From a checkpoint of a small self-supervised image encoder.
Model: 11M parameters, 32-pixel images, arch vit, norm rmsnorm, moe soft, patch size [4, 4], layers 8, width 192.
Training: muon at rate 0.0018, 6400 steps.
Rows from block 3, named by matrix and row number. Rows with one number belong to one attention dimension. Each number is 128 + 32 x the weight over the matrix's rms, rounded and kept within 0 to 255. All counts start at 0.
# q: attention query, key and value (stacked) (model.blocks.3.attn.qkv.weight, 576x192, the q third), inputs 0-191
# k: attention query, key and value (stacked) (model.blocks.3.attn.qkv.weight, 576x192, the k third), inputs 0-191
q.109 [114 122 154 145 113 139  98 169 119  92 131 112 122 145 109 100 109  93 152 137 151 137 207 155 165 134 125 108 126 140 143 145 134 146 133 136  89 127 146  94 101 196 148 108 143 118 153 174 180 128 107 138 171 158 186 109 127  84 197  63 115  99 136 171 105 151 129  96 110 134  89 128 141 154 150 166 176  88 130 129  90 197 125 178  92 143 107  98 151 147 146 158 124  81 136 105 157 141 205 154 148 161  99 143 140 135 123 127  86 111 120 131 115 158 159 152  76 140 104  26 129 108  60 106 186 117 103 109 112  65  95 153 130 170 132 188 185 119 140 137 183 154  90 125  88 145 133 124 144  99 104 126 121 154 120 140 161 117  65 105 152  85 159  91 141 105  73 119 192 102 134  84 111 122 103  83 146 119  89  78 145 118 162 132 124 169 115 126 101 107 175 151]
k.109 [ 86 146 127 117  80  67  84 114 163 173 149 132 115  85  81 147  94 104 131 126  93 127 169 108 103  97 138 143 119 148  57  94 121 146 122 100  75 184 107 223 131  96 121 103 191  97 134 164 118 161 154 141 119 105 105 169 152 116 110 153 206 143 133 197 141 118  84 166 135 109 116 150 169 140  94 124 141 134 127 122 144 182 125  90 169 101 110 151 115 142 142 179 133 114  83 110 153 114 115 157 149 135 118 142 215 118 170 165  95 126 165 136 172 105 101 145  89 152 149  59 141 175  78 131 103  89 148 104 184 101  99  82 169 134 139 119 134 136  88 126 127 104  58 122 177 133 163 123 157 101 114 171 108 180 114 179 150 121 199 134 163 142 184 159 186 161 133 161 130 118 140 167 163 121 161  91 116 146 179 105 122 177 138 178  94  98 141 151 133 163 120 142]
q.110 [ 94 140 204 125 172 131 121 155 154 103 163 101  74  58  78 146 108 131 174 125  46 174  76 147 120 117 117 152 166  83  91 126 161 139 123  79  67 111 116 168 102 151 137 110 110 118 136 120  71 126  87 181 146 129 114 102 133  72  81 128 177 125 158 127 145 125 127 129 134 136  82 162 127 189 165 143 138 108 152 105  69 133 139 174 157 127 126 106 172 117 102 147 156  90 129 144 111 123 194 142 108 216 132 111 123  87 114 143 145  74 160 121 121 113  98 183 145 100 150 160 116 175 168 122 162  85  88  92 165  87 183 149 101 164 109 103  77 134 130  62 145  51 126 108  60 118 192 106 123 122 138 123  93  82 119 155 157 113 147 130 187 121 155 144 120 108 111  39  97 114 185 145 144 136 127 144  81 121 150 135 143  89 171  62  37 173 140 165 119 144  96 117]
k.110 [144 139 172 117 110  67 192 133 116 107 122 148 163 117 101  82 120 114 113  75 151  63 131 141  65 102 101 127 104 133 141 116 164 183 152  95  55 133  89 138 117 180 129 120 141 142 158 147 116 119 129 171  99  72  81 123 174  59 162 135 102 140  99 132  99 148  76 174 139 104 110  73 125 118  86 147  79 123 130 133  26 160 115 145  97 189 153 140 113 126  85  83  79  80 117 171  55 178 154 210 154 157 114  87 158 151 181  92 133 144 135  92 187 155 101 140 101 161 125 105  98 209 107 245 132 163  73 130 147 116 100 132 117 146 122 141 121 134 112 174 135 103 151 145 122  60 135 130 171 164 136 168 110 108  89 127  94 134 143 167 150 106 159  88 144 140 100  74 109  85 182 151 122 108  74 154 200 153 142 119 165 136 139 156 116 120 140 143 184 147  99 115]
q.111 [ 76 136 181 145  92  98 135 165  76  52 153 134  85  69 150  33 163  28 116 132  83 102 147 141 100 173 122 150  51 140 131  84 150  91  85 166  78 125  98 156 130 131 106 116 172 147 146 138 137 134 101 190 124  73 183 190 127 178 123 142 158 126 130  93 114  68 108 124  86 181 158 115 128  87  99 111 132  83  96 183 140 142 103  96 135 110 161 123 110 113 143 149 102 122 181 114 163 114 141 122 160 187  84 155 132 186  78 142 158 171  83  95 105 140 163 119 127 121 107 130 150 161 173 162 148 153 133 145 149 148  96 160  90 167 150 117 200  81 116  99 124 170 124 118 130 128 132  81 133 135 124 165 136 137 101 146 143 122  41 126 146 118 162  98  97 112  75 155 153 110  64 109 114  83 137 119 131 142  76 134 135 126 104 174  81 117  92  78 130  70  98 101]
k.111 [100 105  73  96  93 135  67 106  86 145 146  64 186 156 109  99 121 138 111 136 116 223 122 145 131 125  90 181 123 137 179  86 130 105 132 161 105 147 128 171  99 214 117 160 128 110 199 108  69 149 160 166 118  87 102 146 118  93 163 154 135 162 109 112 123 132  62 148  49 130 216 162 155 147 162 132  61 136 106 123 137 191 119 193 128 146 141 172 145 125 112 160  99 220 100  57  71 166 109 112 113 110 148 157 111 143 152 111  78 119 167 127  99 108 120 153 160 166 126  98 135 112 127  93  92  81  87 187 162 158 145 127 115 184 165  99 153 109 150 124 159 117  88 136 115 142 145  98 133 127 139 122 126 105 134 123  78 156 110 147 159 149 214  99 127 126 124 127  94 194 150  99 166  97 108  92 112 192 117 110 140 132 205 156 126 159  97  96 180 137  97 173]
q.112 [118  80 153 137 143 164  75 135 131 170 155  89 102 141 184 102 119  85  79 104 119 132 129 136 153 121  95 138 128 130 146  69  81 123 128 211 139 118 166 152 141 111 169 121 143 100 113 130 108 140 106 160 111  16 149 121 127  65  60  66 133  97 142 140 125  87  70 144 104 122 160 133 114 120 134 150 144 153 126 111 129 121  89 130 137 141 151 119 171 131 154 120 132 146  98  91 188 135 186 110 130 143 117 153 145 223 202 132 156 154  85 117 159 154 102 113 156 140 111 136 167  80 148 178 170 156 124 223 105 102 134 118  70 131 106 167 128 130 139  88  93 122 156 134 150 125 120 174 132 154 131 177 162 150 128  89 149 199 111 153 214 137  86 117 176 158 115 100 157  85 134 108 180 170 152 158 163 105 151  77  75 117  86 111  75  97  63 135 115 122 135 142]
k.112 [157 121 112 107  93  89  81 160 182 133 125 121 137  93 134  96  99 170 122  86 171 170 129 104 126 152 169 104 140  96 110 108 141 153 184 115 131 100 143 119 131 161  94 119 148 122 114 179 131 154 241 139  72 135  69  96 161  99 126  88  98 136 150 131  92 168 120 121 151 175 178  83 163 131 136  89 142 101 149 101  96 147 144 104 106 139 125  85 160  68 105 190 165 110 113  87 106 166 113 144 100 108 147 166 110 186 115  64 165 147 112 121 102 148 121 164 106 131 170  77 156 131 118  90 179 144  96 166 153 104 160 124 134 205 104 139  75 108 116 132 115  96 164 150 149 107 161 107 196 119 159  94 141 106 130 147 109 191 131 184 172  88 135 167 130 140 158 164 148 153 116 135 135 122 140 121 149 131 114 115  87 103 152  89 115 137 159 115 209 158  72 122]
q.113 [ 90  85 128 141  72 122 132  74 136 105 123 129 134 190 110 120  90  81 109 178 125 137 157 150 110 194 136 136 110 126 122 159 141 168  82 151 162 149 144 167 169 148 140  82 166 137 134 142 160 127 163 201 151  99 182 162 148 100 118  99 105 112 133 142 117 161 127 143 123  91  97 167 141  94  96 142  87 150 154 124 156 103  86 131 113  80 121 134 120 126 131 146 152 152 150  98 152 121 135 132 111 102 163  94 170  84 137 145 143 105  75  72  94 132 135 148 133 188 149 155 103 161  83 111 131 188 160 120 113 142 179  85 135 153 131 138 189 130 189 149 124 150  99 141 137 101 133 223  66 148  88 129 138 139 131 182  95 134 145 148  79 104  41 123  91 149 119 177 139 114  85 136 102 104 140 183 170 125  96 167  76 142 102  99  88 137 114 108  83 103 148 148]
k.113 [150 115  68  79  65 130 160 172 121 124 153  95 111  58 150  63 166 148 139 121 117 154 131 112 156 106 142 114 119 116 133 160 114 115 119 225 148 143 114 106 126 178 151  50 127 118 109 156 142  93 182 152  96 110 105 140 106 102 132 144 144 118  73 112 107 165  83 101 167 122 190 189 152 207 193 182  80 181 161 152 202 147 130 151 138 130 123 191 115 155 109 167 140  82 175 143 170 120 103  37 144  63 152 158 154  83 127 171 100 153 145  90 131 131  80 128  98 130  73  97 175 162  88 114 157  74 134 116 110 100 116 148 141 105 148 117 154 158 103 158 113 127  99 105 180 208 133 146  52 116 184 140  97 121 139  97 144 113 147  78 136 154 166 108  73 151 112 193 147 132 175 184 133 141 101 187 125 138 135 112 112 116 144 114 171 109  70 136 173 139 166 136]
q.114 [155 135 125 125 108 133 125 144 130 125 123 155 132 125 124 105 175 157 153 156 183 164  94 136 148 115 158 131 110 160 186  80 138 128  98 129 182 164 131 100 129 111 157 165  98 116 122  92 123 131  82 124 160 106  92 142 164 162 107 169 139 128 120 161 125  89 164 100 118 192 124 126 108 132 160 163 144 161 218 159 215 143  99  88 150 150 118  95 161 156 114 117 113 132 152 141 174 135  91 187 161 133  69 118 114 120 130 117 117 178 116 130 151 154 156  97 134 134 154 119 136 154 138  93 137 134 131  95 112  95 141 114 135 155 116 153  65 169 148  97 159  90 133 144 140 130 121 176 149 108 147 104 195  92 180  85 160 165 146 135 165 154 174 122 153  95 130 116 171 124 164 125  77 120  65 169 127 100  60 109 151 137 157 128  92 126 157 137  95 202  51 124]
k.114 [ 95 118 115  76 110 108 141  88 100  92 121 142  82  72  94 160 120 149 116  94 147 122 172 150 107 195  91 103  88 164 142 155 145 130 145 164 147 150  78 144 143 147 124 149 129 136 146  74 100 124 121 136 128 100 129 147 130 134 130 111  98 130  96 169 119  80 132 134 144 153 115 109  93  69 124 117 111 117 182  84 104 109 113 120 142 152 138 161 142 112 185  82  96 115 133 178 130 129 151 170 146 117  93 170 152 137  99 112 108 160 105 168 142 102 123 130 126 140 117 153 142 130 107 111 150 119 165 153 112 169 113 105 100 105 142 189 127 101 109 180 157 165 198 126 149 181  93 149 218  98  69 152 106 153 150  93 108 108 166  63 157 101 112 158 159 102 136 144  70 125 142 104 109 111 180 113 115 141 160 102 153  92 119 121 112  82 159 155 100 134  87 100]
q.115 [152  79 170 112 160 119 108 173 140 134 144 131 148 110 184 113 121 139 129  80 135 143 129 180 165 178 103 158 162 123 127 137  83 103 138 117  87 129 130  73 127 131 131  99 106 104 117 107 164 164 174 153 132 160 158  89 126 168 105 124  99 101  85 133 171  95 161 137 116 121  97  85 152 105 141 123  76  85  83 122  87 159  86 109 188  83 140  84 111  81 146 126 135 120  84  90 103 128 127 160 135 144  96 113 122 113 126 131 127 149  66 174  99 107  64 143 123  91  76 144 161 157 153 116 110 163 141 154 142 200 125 101  78 114 186 183 145  94  64  61 149 119 147 105  75  74 179 158  38 165  97 127  69  84 168 122 126 105  94 115  94 166 122 153  76  49 129 163 114  52  93  91  86  38  88 127 117 163 145  90 148 104  93 109  50 112 134  70 166 101 134 103]
k.115 [ 95  87 126 176 231 183 149 173  90  44 110 139 156 114 167 100 157 110 107  78 151 160 152 136  93  89 128 145 145  78 142 146 140 114  79 139  98 110  51 136 112 116 157  88 105 173 143 150 141  87  81 157 187 129 197 198 116 127  92 104 143 199 154  92 173 137 106 166 124 190 162 138 161 130 173  96  99 175 122  85 105 136 138 110 140 151 165 136 147 143 142 134 165 143  76 112 153 138 128 172 137 140 180 104 105 164 173 140 143 136 145 144 121 178 148  96  88 165 153 139 164  66 104 137  85  87  98  69 107 141 121  88  87  98 117 109 107 132 130 119 119 139 114 198 109 197  91  91 138 151 185  85 139 131 161 105 144 136 161 144 122 128 119  80 127 161  61 124 149 159 151 182 109 158  70 184 112 136 135 117  92  93 120 150 179 115 103  98 183 139 134 123]
q.116 [ 80 117 198 138 203 133 143 173 136 160 103 140 135 169 111 159 104 104 111  81 158  64 107 164  79  56 232 145 180 157 134 132  96  86 113 117 136 127  32 135 185 102 171 122 214 156 106  80 171 149 143 120 113 102 154 163 161 130  87 113 159 124  87 102 152 156  91  88 127  56 148 138 153  87 103  54 146 127 135 112 113 117 148  91  98 166 122 187  82 114 108 132 172 115 133 103 131 131  17  78  91 141 139 187 106 120 116  97 187 124 138 121  46 117  99 134 141 130  94  58 137 148 139 142 145 142 133 132 117 104 122 100  56 143 117 120 102 136 120 121 143 113  73 101 146 128 168 136 130 130 122 143 100  80 120 156 172 112 145 115 140 144 138  97  85  73 144 147 178 160 109 152 175 114 122 142 186 118 154 123  80 126 128 149  89  95 162 112 152 118  71  92]
k.116 [136 107 126 135  57 157  87 141  48  65 178 118 106 104 112 109 156 130 139 148 139 127  87 119 154  85 148 106 156 139 133 132 125  96 128 150 181 126 119 115 116 134 161 118 124 175 159 153  70 173 189  91 173 150 127 119  97 114  99 104 127  95 171  67 135 163 124 160 106  89  97 126 144 110 110  82 125 102 131 136  82 117  61  88  56 109 128 127 116 153 139 164 110 136 122 116 142  95 139 117 158  95 147 137  79  97 116  72 104 153 100  92  64  91 146 162  91  78 146 149  89 129 162  94 116  88 125 173  55 110  82 122 139 127 114 133  98 112 133 117 109  92 114 139  63 120  98  78  55  99 103 114 154  79  90 139  98 139  80  57 147  77 152 115  97 152  88  80 167  95 103 103  73 156 139 142 134 179 129 150 113 104 122 118 134 119 132 137 196 100 140 114]
q.117 [115 130 112  97  93 149 162 115  38 111 130 187 144 174 117 158 175 143  78 167 135 106 106 102  54 175 130 115 154 146 115 180  65  62 129 142 143 136 126 116 149  64 110 130 124 131 166 105 123 143 102 157 146 155 188  91 175 154 109 107 103 151 135 130 149 141 154 101 136 132 102  86 140 128 134 154  81  98 116 129 114  91  54 178  99  91  94  99 109 101 143 129 157  92 149 123 107 113 124  90  96  98  81  42 126  57  61  71 148 103  72 147 153 125  82 114 107 123 172 126 135 114 131 123 116 149 149 124  95 113 130  84 162  88 159 117  59 126  82  85 132  89 103  75 125 106  78 154 150 118 141 118 128  86 100 151 100 141 108  86 114 100 152 111 166  52 163 158  98 130 112 106 137 134 156 111 115 138 150  75 128 113 138  78 114 150 107 106 132 133 117 117]
k.117 [ 78 134 119  91 146 108 160 151 150  89 197 109 143 159  99 130 148 127 137 105  93 133 165  98 114 120 127 125 103  82 141 131 116  76  58 156  92 154  91 114 145  82  96 135 156 163 180 121 151  92 140 140 132 145 168 181 138 166 182 148  91 117 151  93 112 156 104 157 122 137 158 141 117 151 176 104 119 101 158 102 140 133 133 141 184 131 119 160 110 139 146 152 160 128 154 161  74 144 119  91  94 132 144 184  81 135 189  98 158 138 110 153  87 128  81  87 155  83 113 170 112 144  71 113 126 160 152 125  99 176  81 125 164  94 126 148  65 189 131 123 117 156 112 184 125 212 150 148  89 137 174 107 175  71 129 141 134  94  90 106 104 165 127 109 146 159 158 105 134 103 133 123 178 116  92 110 107 128 167  89 146 133 152 123 152 103 130 135 112 115 109 100]
q.118 [100 146 206 102 130 144 159 128 121 146 182  72 123 147 115 146 137 128 128 107 116 111 149 160 151 145 109 104 156 145 166  77 168 123 158  76 141 117  86 151 138 109 124 148 144 142 116 160 115 113 109 143 136 126  97 158  65 135  64 148 140  81 155 159 115 196 129 149 101 146 163 113 146  65  93 107 112 158 150 157 126  88 149 149 127 161 171 109  94 141 178 141  71 171 131 148 102  86 112 215 135 175 119  84 119 154 183 120  84 101 114  76 143 117 112 134 155 165 109 103 145  86 165 126  93 176  79 124 121 143 119 129 137  71 152 138 187  97 125  89  74 168 109 155 141 125 101 170 147 121  76 135 102 121 116 113 102  96 152 136 189 133 179 173 120 130 104 161 174 149 134 101 185 154 216 116  90 114  64  82 147 128 134 110 171 122 141  81  78  90  75 139]
k.118 [127 144 135 117 152 121 137 133 108 209 183 128 121 189  97 125 142 191 146 136 121 144  73 107 140  59  69 132 148 128 127 102 139 134 181  76 148 128  74 100 162 139 115 129 119 157 183 153  75 175 123 130  70  52 103  88 106  61 149 136 107 108 130 146 138 124 167  76  54 127 125  97 165  86 109 134 143 131 104 143  67 148 128 103 120 136 158 116 150  98 183 104  69 144 113 102 141  41 117 138 145 130 151 100 147 121 143 119 144 131 123 162 141 151 161 166 130 122 116 101 151  97 116 105 128 136 130 151  96 142 103 166 130 127 118 122  86  85 180 107 111 206 101  90  97 139 152 140 151  96 155 102 104 151 137 140 103 141 120 151 162 138  99 155  87 167  85 101  84 116 123  87 109 121 153 125 134 150 100 122 114  90 163 113  82 110  73  95 153 163 147 101]
q.119 [188 113 149 192 128 146 135 153 128 138 116 162 130 113 124 129  98 153 120 120 102 105 197 135 107 119 134  30 147 110 182 167 113 215 120  89 110 112 142 132  98 149 126 165 131 133 114 156 148  79 147 110 184 185 147 128 178  80 250 191  68 170 204 215 142 110 166  72 128 115 131  92 147 183 170 146 105 165 106 121 175 126 134 194  98 107  81 117 158 124 152 137  76 185 173 134 160 201 139 187 117 143 180 163 149  97 136 134 134 111 161 201 135 158 148  47 106 145  91 153  90 149 126  97 164 147  83  55 127 102 135  96 117 138  17 130 154 107 119 117 101 182 104 172 107 114 122 185 144  79 127 112 132 180 168 119 111 125 139 170  95  90 140 180 184 155 167 154 175 141 178 143 143 162 147 165 130 137  97 116  95  98 125 102 127 181 108  63 108 144 186 146]
k.119 [165 136 166 139 115 137 162 156 176 144  65 149 126  86 157 175 114 100 129 120  85  89 111 167 141 166 106 113 123  87 146 119  98 110 197 171  82 137 131 126  87 110 133 160 113 182 156 123 108 111 125 140  98  99  93  76 157 137  88 131 162 106 190 125 107 123 125 115 108 100  57  85 157 182 106 187 126 124 100  90 130 127 194  97 144  87 131 180 139 134 153 109 193 121  97 123 206  92  88 132 110 111 124  73 186 140  90 108  62 133  85 112 201 103  89  81 170 134  96 123 170 146 171 119 113 133 140 159 170  53  87  81  87 101 104 110 171 107 187 134 124 201 127  73 153 199 129 188 171  64  88 179  46 171 113 149  72  51 169 193 113 122 176 170 132 129  76 161 113 142  87  69 186 156  96  91 131  45 101 140 128 137 142 146  98 194 122 195 113 134 152  93]
q.120 [112 171 139 106 125 156 175 156 143 193  77  96 133 129 192  91 104  95  95  89 123 155 100 142 145 104 116 148 147  33  77 144 114 149 130  72 113 125 163 135 146 157 138 162 128 156 116 124 171  92 120 111 114 120 125 181 128 145 179 137  98 146 136 132 135 121 150 141 102  89 170 201 170 154 144 143 134 161 111 139 173 138 206 102 130 171 159 178 128 150 119 136 205 121 178 144 104 120 130  94 168 124 122 153 136 152 127 130 144 192 121 161 133  98 139 123  84  86  82 112 164 130 123 112 117 132 115 166 150 107  89 157 134 133 116 176 147 121 218  98 153 149 131  87 197 112 168 192 170 164 122 122 102 164 146 101 153 169 133 177 168 131 172 189 139 138 108 149 174 135 164 122 107 146 158 130 110 104  68 164  72  83 168 141 135 167 127 126 136 175 188 163]
k.120 [136 123 145 116  94 145 141 139 101 138  99 125 137 167 159 161  32 116  98 144  97  80 124 179 142 174 169 106 100  95 154 128 135 103 195  95 163 107 109 219  88 162 127 125 144 103  85 104 108 171 124 124 133 125 149  60 144  63  80 151 131 180 110 138 144 100 133 152 139 130 182 158 133 138 151 152 121 138  94 217 100 101 146 125  75 104 185 110 121 143 150  99 109 144 135 148 116 145 140 174 140 154 111 126 142 154 123 163 138 121 138 131 129 126 216 157  96 106 160  79 119 112 170 153  94  81 130 173 197  80 137 116  94 123  90  87 140 103 154 150 146  43 130  70 121 147 138  78 143 168  96 179 133 169  96 156  93 135 174 127 170 165 102 206 161 167 122 165 185 125 101 104  72 103 168 147 112 162 180 196 119  42 169 159 118 117 164 153 133 107 110 130]
q.121 [171 162 131 117 162  88 130 110 151 152 123 123 129  72  89  98 184 145 106 148 137 129 125 124 158  29  93 123 121  91 119 159 114 175 120 152 117 217 157 152 114 105  76 123 138  80 124 115 145  96 127 102 150 139 149 118 139 165 168 125 162 158 109 111 133 187 116 110 121 143 114 140 163 124 165 119 121 109 144 107 124 193 164 115 139 138 128 127  94  82 149 132 127 148  99 171 176 156 118 135 162 138 105 142 162 101 114 140 143  93 141 164 110 118 120 149 162 115 113 138 152 162 144 136 118 125 133  71 156 176 178 143 133 176 131 146 114 125 117 147  73 126 137 120 108 103 113 149  72 147 138  93 179 150 143 101  84  98  56  86  90 155 113 124  81 120 120 192 152 141 152 144 138 138 157  95 169 144  96 171 105 159 136  89 158 147 131  74 128 149 155 105]
k.121 [ 98 136 151 128 158 197 137 117  55 154  53 129 199  62 131 117 103 143 123  87 111 124 120 165 132 112  92 115 144 142 109  76 144 117 133 124  88 107  88 131 139  90  94 114  90  99 119 128 126  78  74 139 156 132 143 171 149 162 149 115 137 148 100 137 121 127 137 154  88  70 129 149 194 129 117 145  86 157 103 135 156 153 130  75 103 131 157 145 142 164 108 135 125 120 141  97 166 129  99 129 108 139 125 104 131  93 120 148 173 123 133  96 115  79 127 116 139 127  96 103 134 109  87 150 134 122 127 123 122 117  74 180 164 133 105 104 184 153 135 173 124 132 159 158 149 119 100 188 136 125 159 199 116 116 158 104 109 129 144 113 101 114 146 103 136 103 151 151 133 135  99 140  86 163 147  98 132 165 105 186 134 193  86 145 140 139  66 117 135 172 182  75]
q.122 [ 97 178 141 112 127 117  65 144 150 147  76 150 145 160 136 159 127 163 189 123 183 114  70 126 117 119 158 120 147 138 143  58 214  93  52 241  74 101 100 120 116  79 141  87 178 126 139 125 112  85  98 154 116 168 120 127 101  82 100 130 115 139 120 104 106  92 166 112 173 168  88  98 142 150 115 140 178 157 135 145 158 168 136 165 105  81 105 135 143 178 131  93  96 152 102  81 117 153 129 104 142 163 117 155 121  67 108 146 167 175 194 178 103 115 145 110 148 127 148 137 140 129 120  91  81 114 106 179 141 100 137  97 178  76 141 101  96  45 144 124  99  68 159 184  73  98  83 117 121 166 129 164 127 175 141 140 120 167 147 172 145 139 184 151 134  98 117 107 148  94 130 144  78 112  84 190 147  94 146 106 133 139 126 139 126 140  96 105 162 154  88  98]
k.122 [141 124  96 187  92  93 172 162 104 120 168 103 141 139 175 151  90 117 105 140  96  67 176 157 121 163  95  97 146 142 150 146 162 116  67 148 113 102 104 116 149 136 126 139  58 112 150 124 149 122 114 134 184 112 146 104 152 108  93  64  32 179 122 141 188 139 119 121 156 156 103 133 126 137 105 176 120 189 135 101 127 155  54 159 122  93  85 100 156  85 176  94 138 145 105 186 150 148 109 147 131 132 104 111 130 165 137  89 151 150 156 110 139 128 141 131 161 116 145 114 129  98 110 133 137 117 130  61 106 159 171 116 132 123  95  95  91  70 141 144 162 153 125 131 116 125 120  62 126 136 103  95 108 151 124 176 135 153 140 135 156  88 118 157 187 144 147  91 129  63 124 144 104  30  95 130 127 144  74 100 168 137 181 133  83 125 120 116 160 142 163 143]
q.123 [129 154 102 106 146 150 178  98 121 183 158 162 166 157 134 172 126 152 103 139 145 158 177 163 166 117 116 117 100 138 108  73 130 152 125 126 124  99 128 162  80 182 135 141 141 123 159  96 127 105  88 117 125 141 162 211  75  52 115 179  71 184  83 107 154  82 172 104 153 139 125 187 152  63 105 118 120 139 137 154 110 129  73 114 161 154 164  99 142 158 109 111 161  88 179 146  98  88 153 144 135 128 137 162 144 172 152 139 127  95 102  99 181 150 142  59 110 114  92 133 141 127  98 166 177 132  80 150 201 128 101  93 108 185  90 127 124 129 109 134  82 127 136 147 134 139 116 114 143  99 104 100 166  95 123 152 196 146 141 158 121 135 129 103 127 114  90 129 142 161 179 196 109 152 163 180 124 121  90 137 127 127 150 123 111 132  75  98 115 169 196 105]
k.123 [144 101 127 120 120 102 135 113 149 163  98 137 112 103  99 154 146  90 113 129 161  93 128  85 115 120 157  97 134 145 146 169 130  90 109 120 175  98 113 125 129 178 137 121 141 124 110 102  81  75 162 122 121  91 104  99 145  83 166 121 127 136  70 131 149 206 137 161 127  90 100 118 141 116  96 109 157 100 116  92  93 110 118 142  80 152  93  78 139 141  90 125 101 122 138 149 152 123 154 127 102 118 145 116  97 138 129 132 195 145 112 124 126 160 143 149 158 110 169 133 157  98 118 151 163  81 114 148 151  97  95  62 168 116 115 126 194 109 100 109 101 146 110 129 124 121 117 135 183  61 146 153 105 124 152  85  48 118 134 170 126 189 115 113 125 143 106 181  89 147 140  91  98 111 145  63 111  75  93 134 120 163 138 158 137  66 147 199  47 119 127 104]
q.124 [ 95  70 140 120  70 161 115 144 152  86 183 188 123 132 117  55 141 109 146 139  92 155 100 175 109 141  60 196 111 132 103 128 119 119 119 130 103 133 130  55 110 108 170  76  83 141 152 142 145 128  92 121 110  97 135 102  79  76 156 116 201 158 114 139 141  54 144 129  96 133 202  89 107 116 145 196 111  98 122 117 105  76  98  99 144  99 102  99 154 141 178 120 114  74 117 159 130 152 127 135 164 137 142  95 172 182 169 124 115 210 117 146 153 156 113 108 100  90 131 110 135 130 112  73 134 139 121 117 161 160  99 187 130 149 197 120 144  97 107 131  95 106 112 171 126 146 142  94 212 181  70 160  69  97 147  75 145 136 128 142  59 137 142  79  90 179 109  90  60  70 134 111 172 129 133  58 155 109 104 167 126 112  98 125 148 113  99 167 154 117  79 126]
k.124 [ 68  95 101  98 186 149 108 133 121  61 121 160  98  99 163 159 108  95 101 144 143 198  86 101 141  92 124 133  72 152 127 123 102 107 133 129  91 110 206 191 123 113 114  86 139 153 140 103 167 167  95  90 123  97 126 121 117 144 179 112 119 160 156 130 169 111  86 120 186 168 218 159 150 127 115 122 101 152 114 106 116 128 104 101 175  96 123  65 120 165 117 111 110 110  98 122  87 152 127 177 130 114 116 130 161 168 117 117  78  81 178 139 128  92 137 101 148 134 137 139 170 122  79 101 140 201  90 145  95 120 127 170 138 148 169 114  96 121 144 162 146 107 138 166 153  64 116  83 188 120 151 119 166 108 158 140 146 128 117 183 123 171 104 190 140 120 185 117  61 119 140  81 197 153  84  81 126 119 125 114 140 119  86 139 192 148  92  76 125 148 152 128]
q.125 [ 92 101 101  92  67  98  84 113 129 119  75  94 145 107  67  89  89 109  98 130 103 149 102 144  85 108 152  84 132 145 185 136  67 105 159 130 158 101 129  67 137 105 124 126 121 154 176 145 141 112 150 188 187 132  98 168 170 143 188 163 142 117 133 105 127 140 150  94 170 182 132 141  89 142 146 171 167 101 117 121 189 112 188 139 171 136  94  76 180 136  58 109 122 145 102 160 158 131 163 120  94 142 138 165  85  66  86 137 152  85 143  84 124 148 117 169 163  89  88 151 128 203  75  95 157 114 152  93 107 143 131 157 176 137  81  89 124 146 211 148 124  82 173 101  86 138  80 121 132 103 150 157 101 107 149 170  74 133 119 105 133  67 152 162 113 129  68 144 115 126 132 139  74 144 167 112 180 126  65 100 121 142 166  99 128 106 105 114 135 151 159 134]
k.125 [148 134  81  87 104  62  83 109 107 120 103 143 120 115  95 109 126 140 197 129 164 108 161 176 123 158 108 160 152 151 157 123 137 143 109 190  99 125 114  93 113 169  91 121 171 171 130 141 137 157 154 123 161 136  52 150  32 201 163 124  95  74 121 205 153 130 177 140  85 138 106  85  78 149  66 166 103 173 135 172 133 114  74 164 122 172 173 158  91 158 117  66 172 127 131 130 132 112 136  63 112 173 140 135 181 109 142 164  91  76 153  81 187 105  76  92 142  63 128 130  77  81  78  93 162 182 134 124 138 159  84 115 176 105  82 113 179 115 182 139 182 122  94 120 154 155 150 142 111 136  69 172  87  99 163 137 134  74 128 128 135 164  94 132 131 157 146 178 192 127 133 126 139 131 119 128 133 143 117  81 152 130  98  93 138 203  71 160 114 122 161 143]
q.126 [160  94 154 155 121 121 159 128 128  97 134 170 130 101 180 149 177  95 101 143 112 128 132 143 123 127 122 111 105 163 138 160 159 125  94 120  80 137 162 126 160 131 137 166 153 159 140 162 164 132 133 133 160 169 136  88 151 113 150 133  74 111 112 119 160 127 150 112 134 119 117 131 192 128 127 127 114  93 138 151  87 150 156 166  95 119 163 112 141 165 169 125 119 144 177 132 115 101 147 111  94 196 140 138 170 131  85 187 154 148 125  91 115  77 117  95  64 148 112 104 112 142 119 150  81 113 156 132 175 148  93 111 148 143 123 170 155 120 108 114 139 150 136 119  95  57 119 146 152 158 130  94 152  95 124 187 139 159 206 138 110  98 205 161 122 127 180 109 153 117 155  82 159 116  81 128 145 124 145  95 116 128 127 134 132 167 112 104  94  79 176 109]
k.126 [ 99 120 100 134  84 109 148 183 125 107 149 141 178 136  78 145 124 100 118 109 114 128 132 110 121 135 133  73 148 124  93 153 145 103 184 129 126 174  74 128 136 108 156 121 139 135 172 173  91 161 141 180 144 115 123 164  95 123 126 201  84 139 180 126 175  75 111 138 121 111 167 140 167 164 151 143  63 109 119 172 133 155 157 157 187 126 101 128 166 136  96 138 118  87 127 148 117 114 138 148 109 119  71 119  74 139 204 103  92 145 136 145 179 181 120 103 165 137 159 111 138 172 126 159  79  92 134 144  84 122 132 149 123  98 157 137 151 135 175 135 113 138  92 163 101 189 106 138 117 107 190 101 136 133  91 151 134 106 149 167 140 166 158 160 137 149 125 126 128 126 115  92  94 160 106 117  81 144  59 133  93 131 143 141 120 106 140 130 156 102 157 136]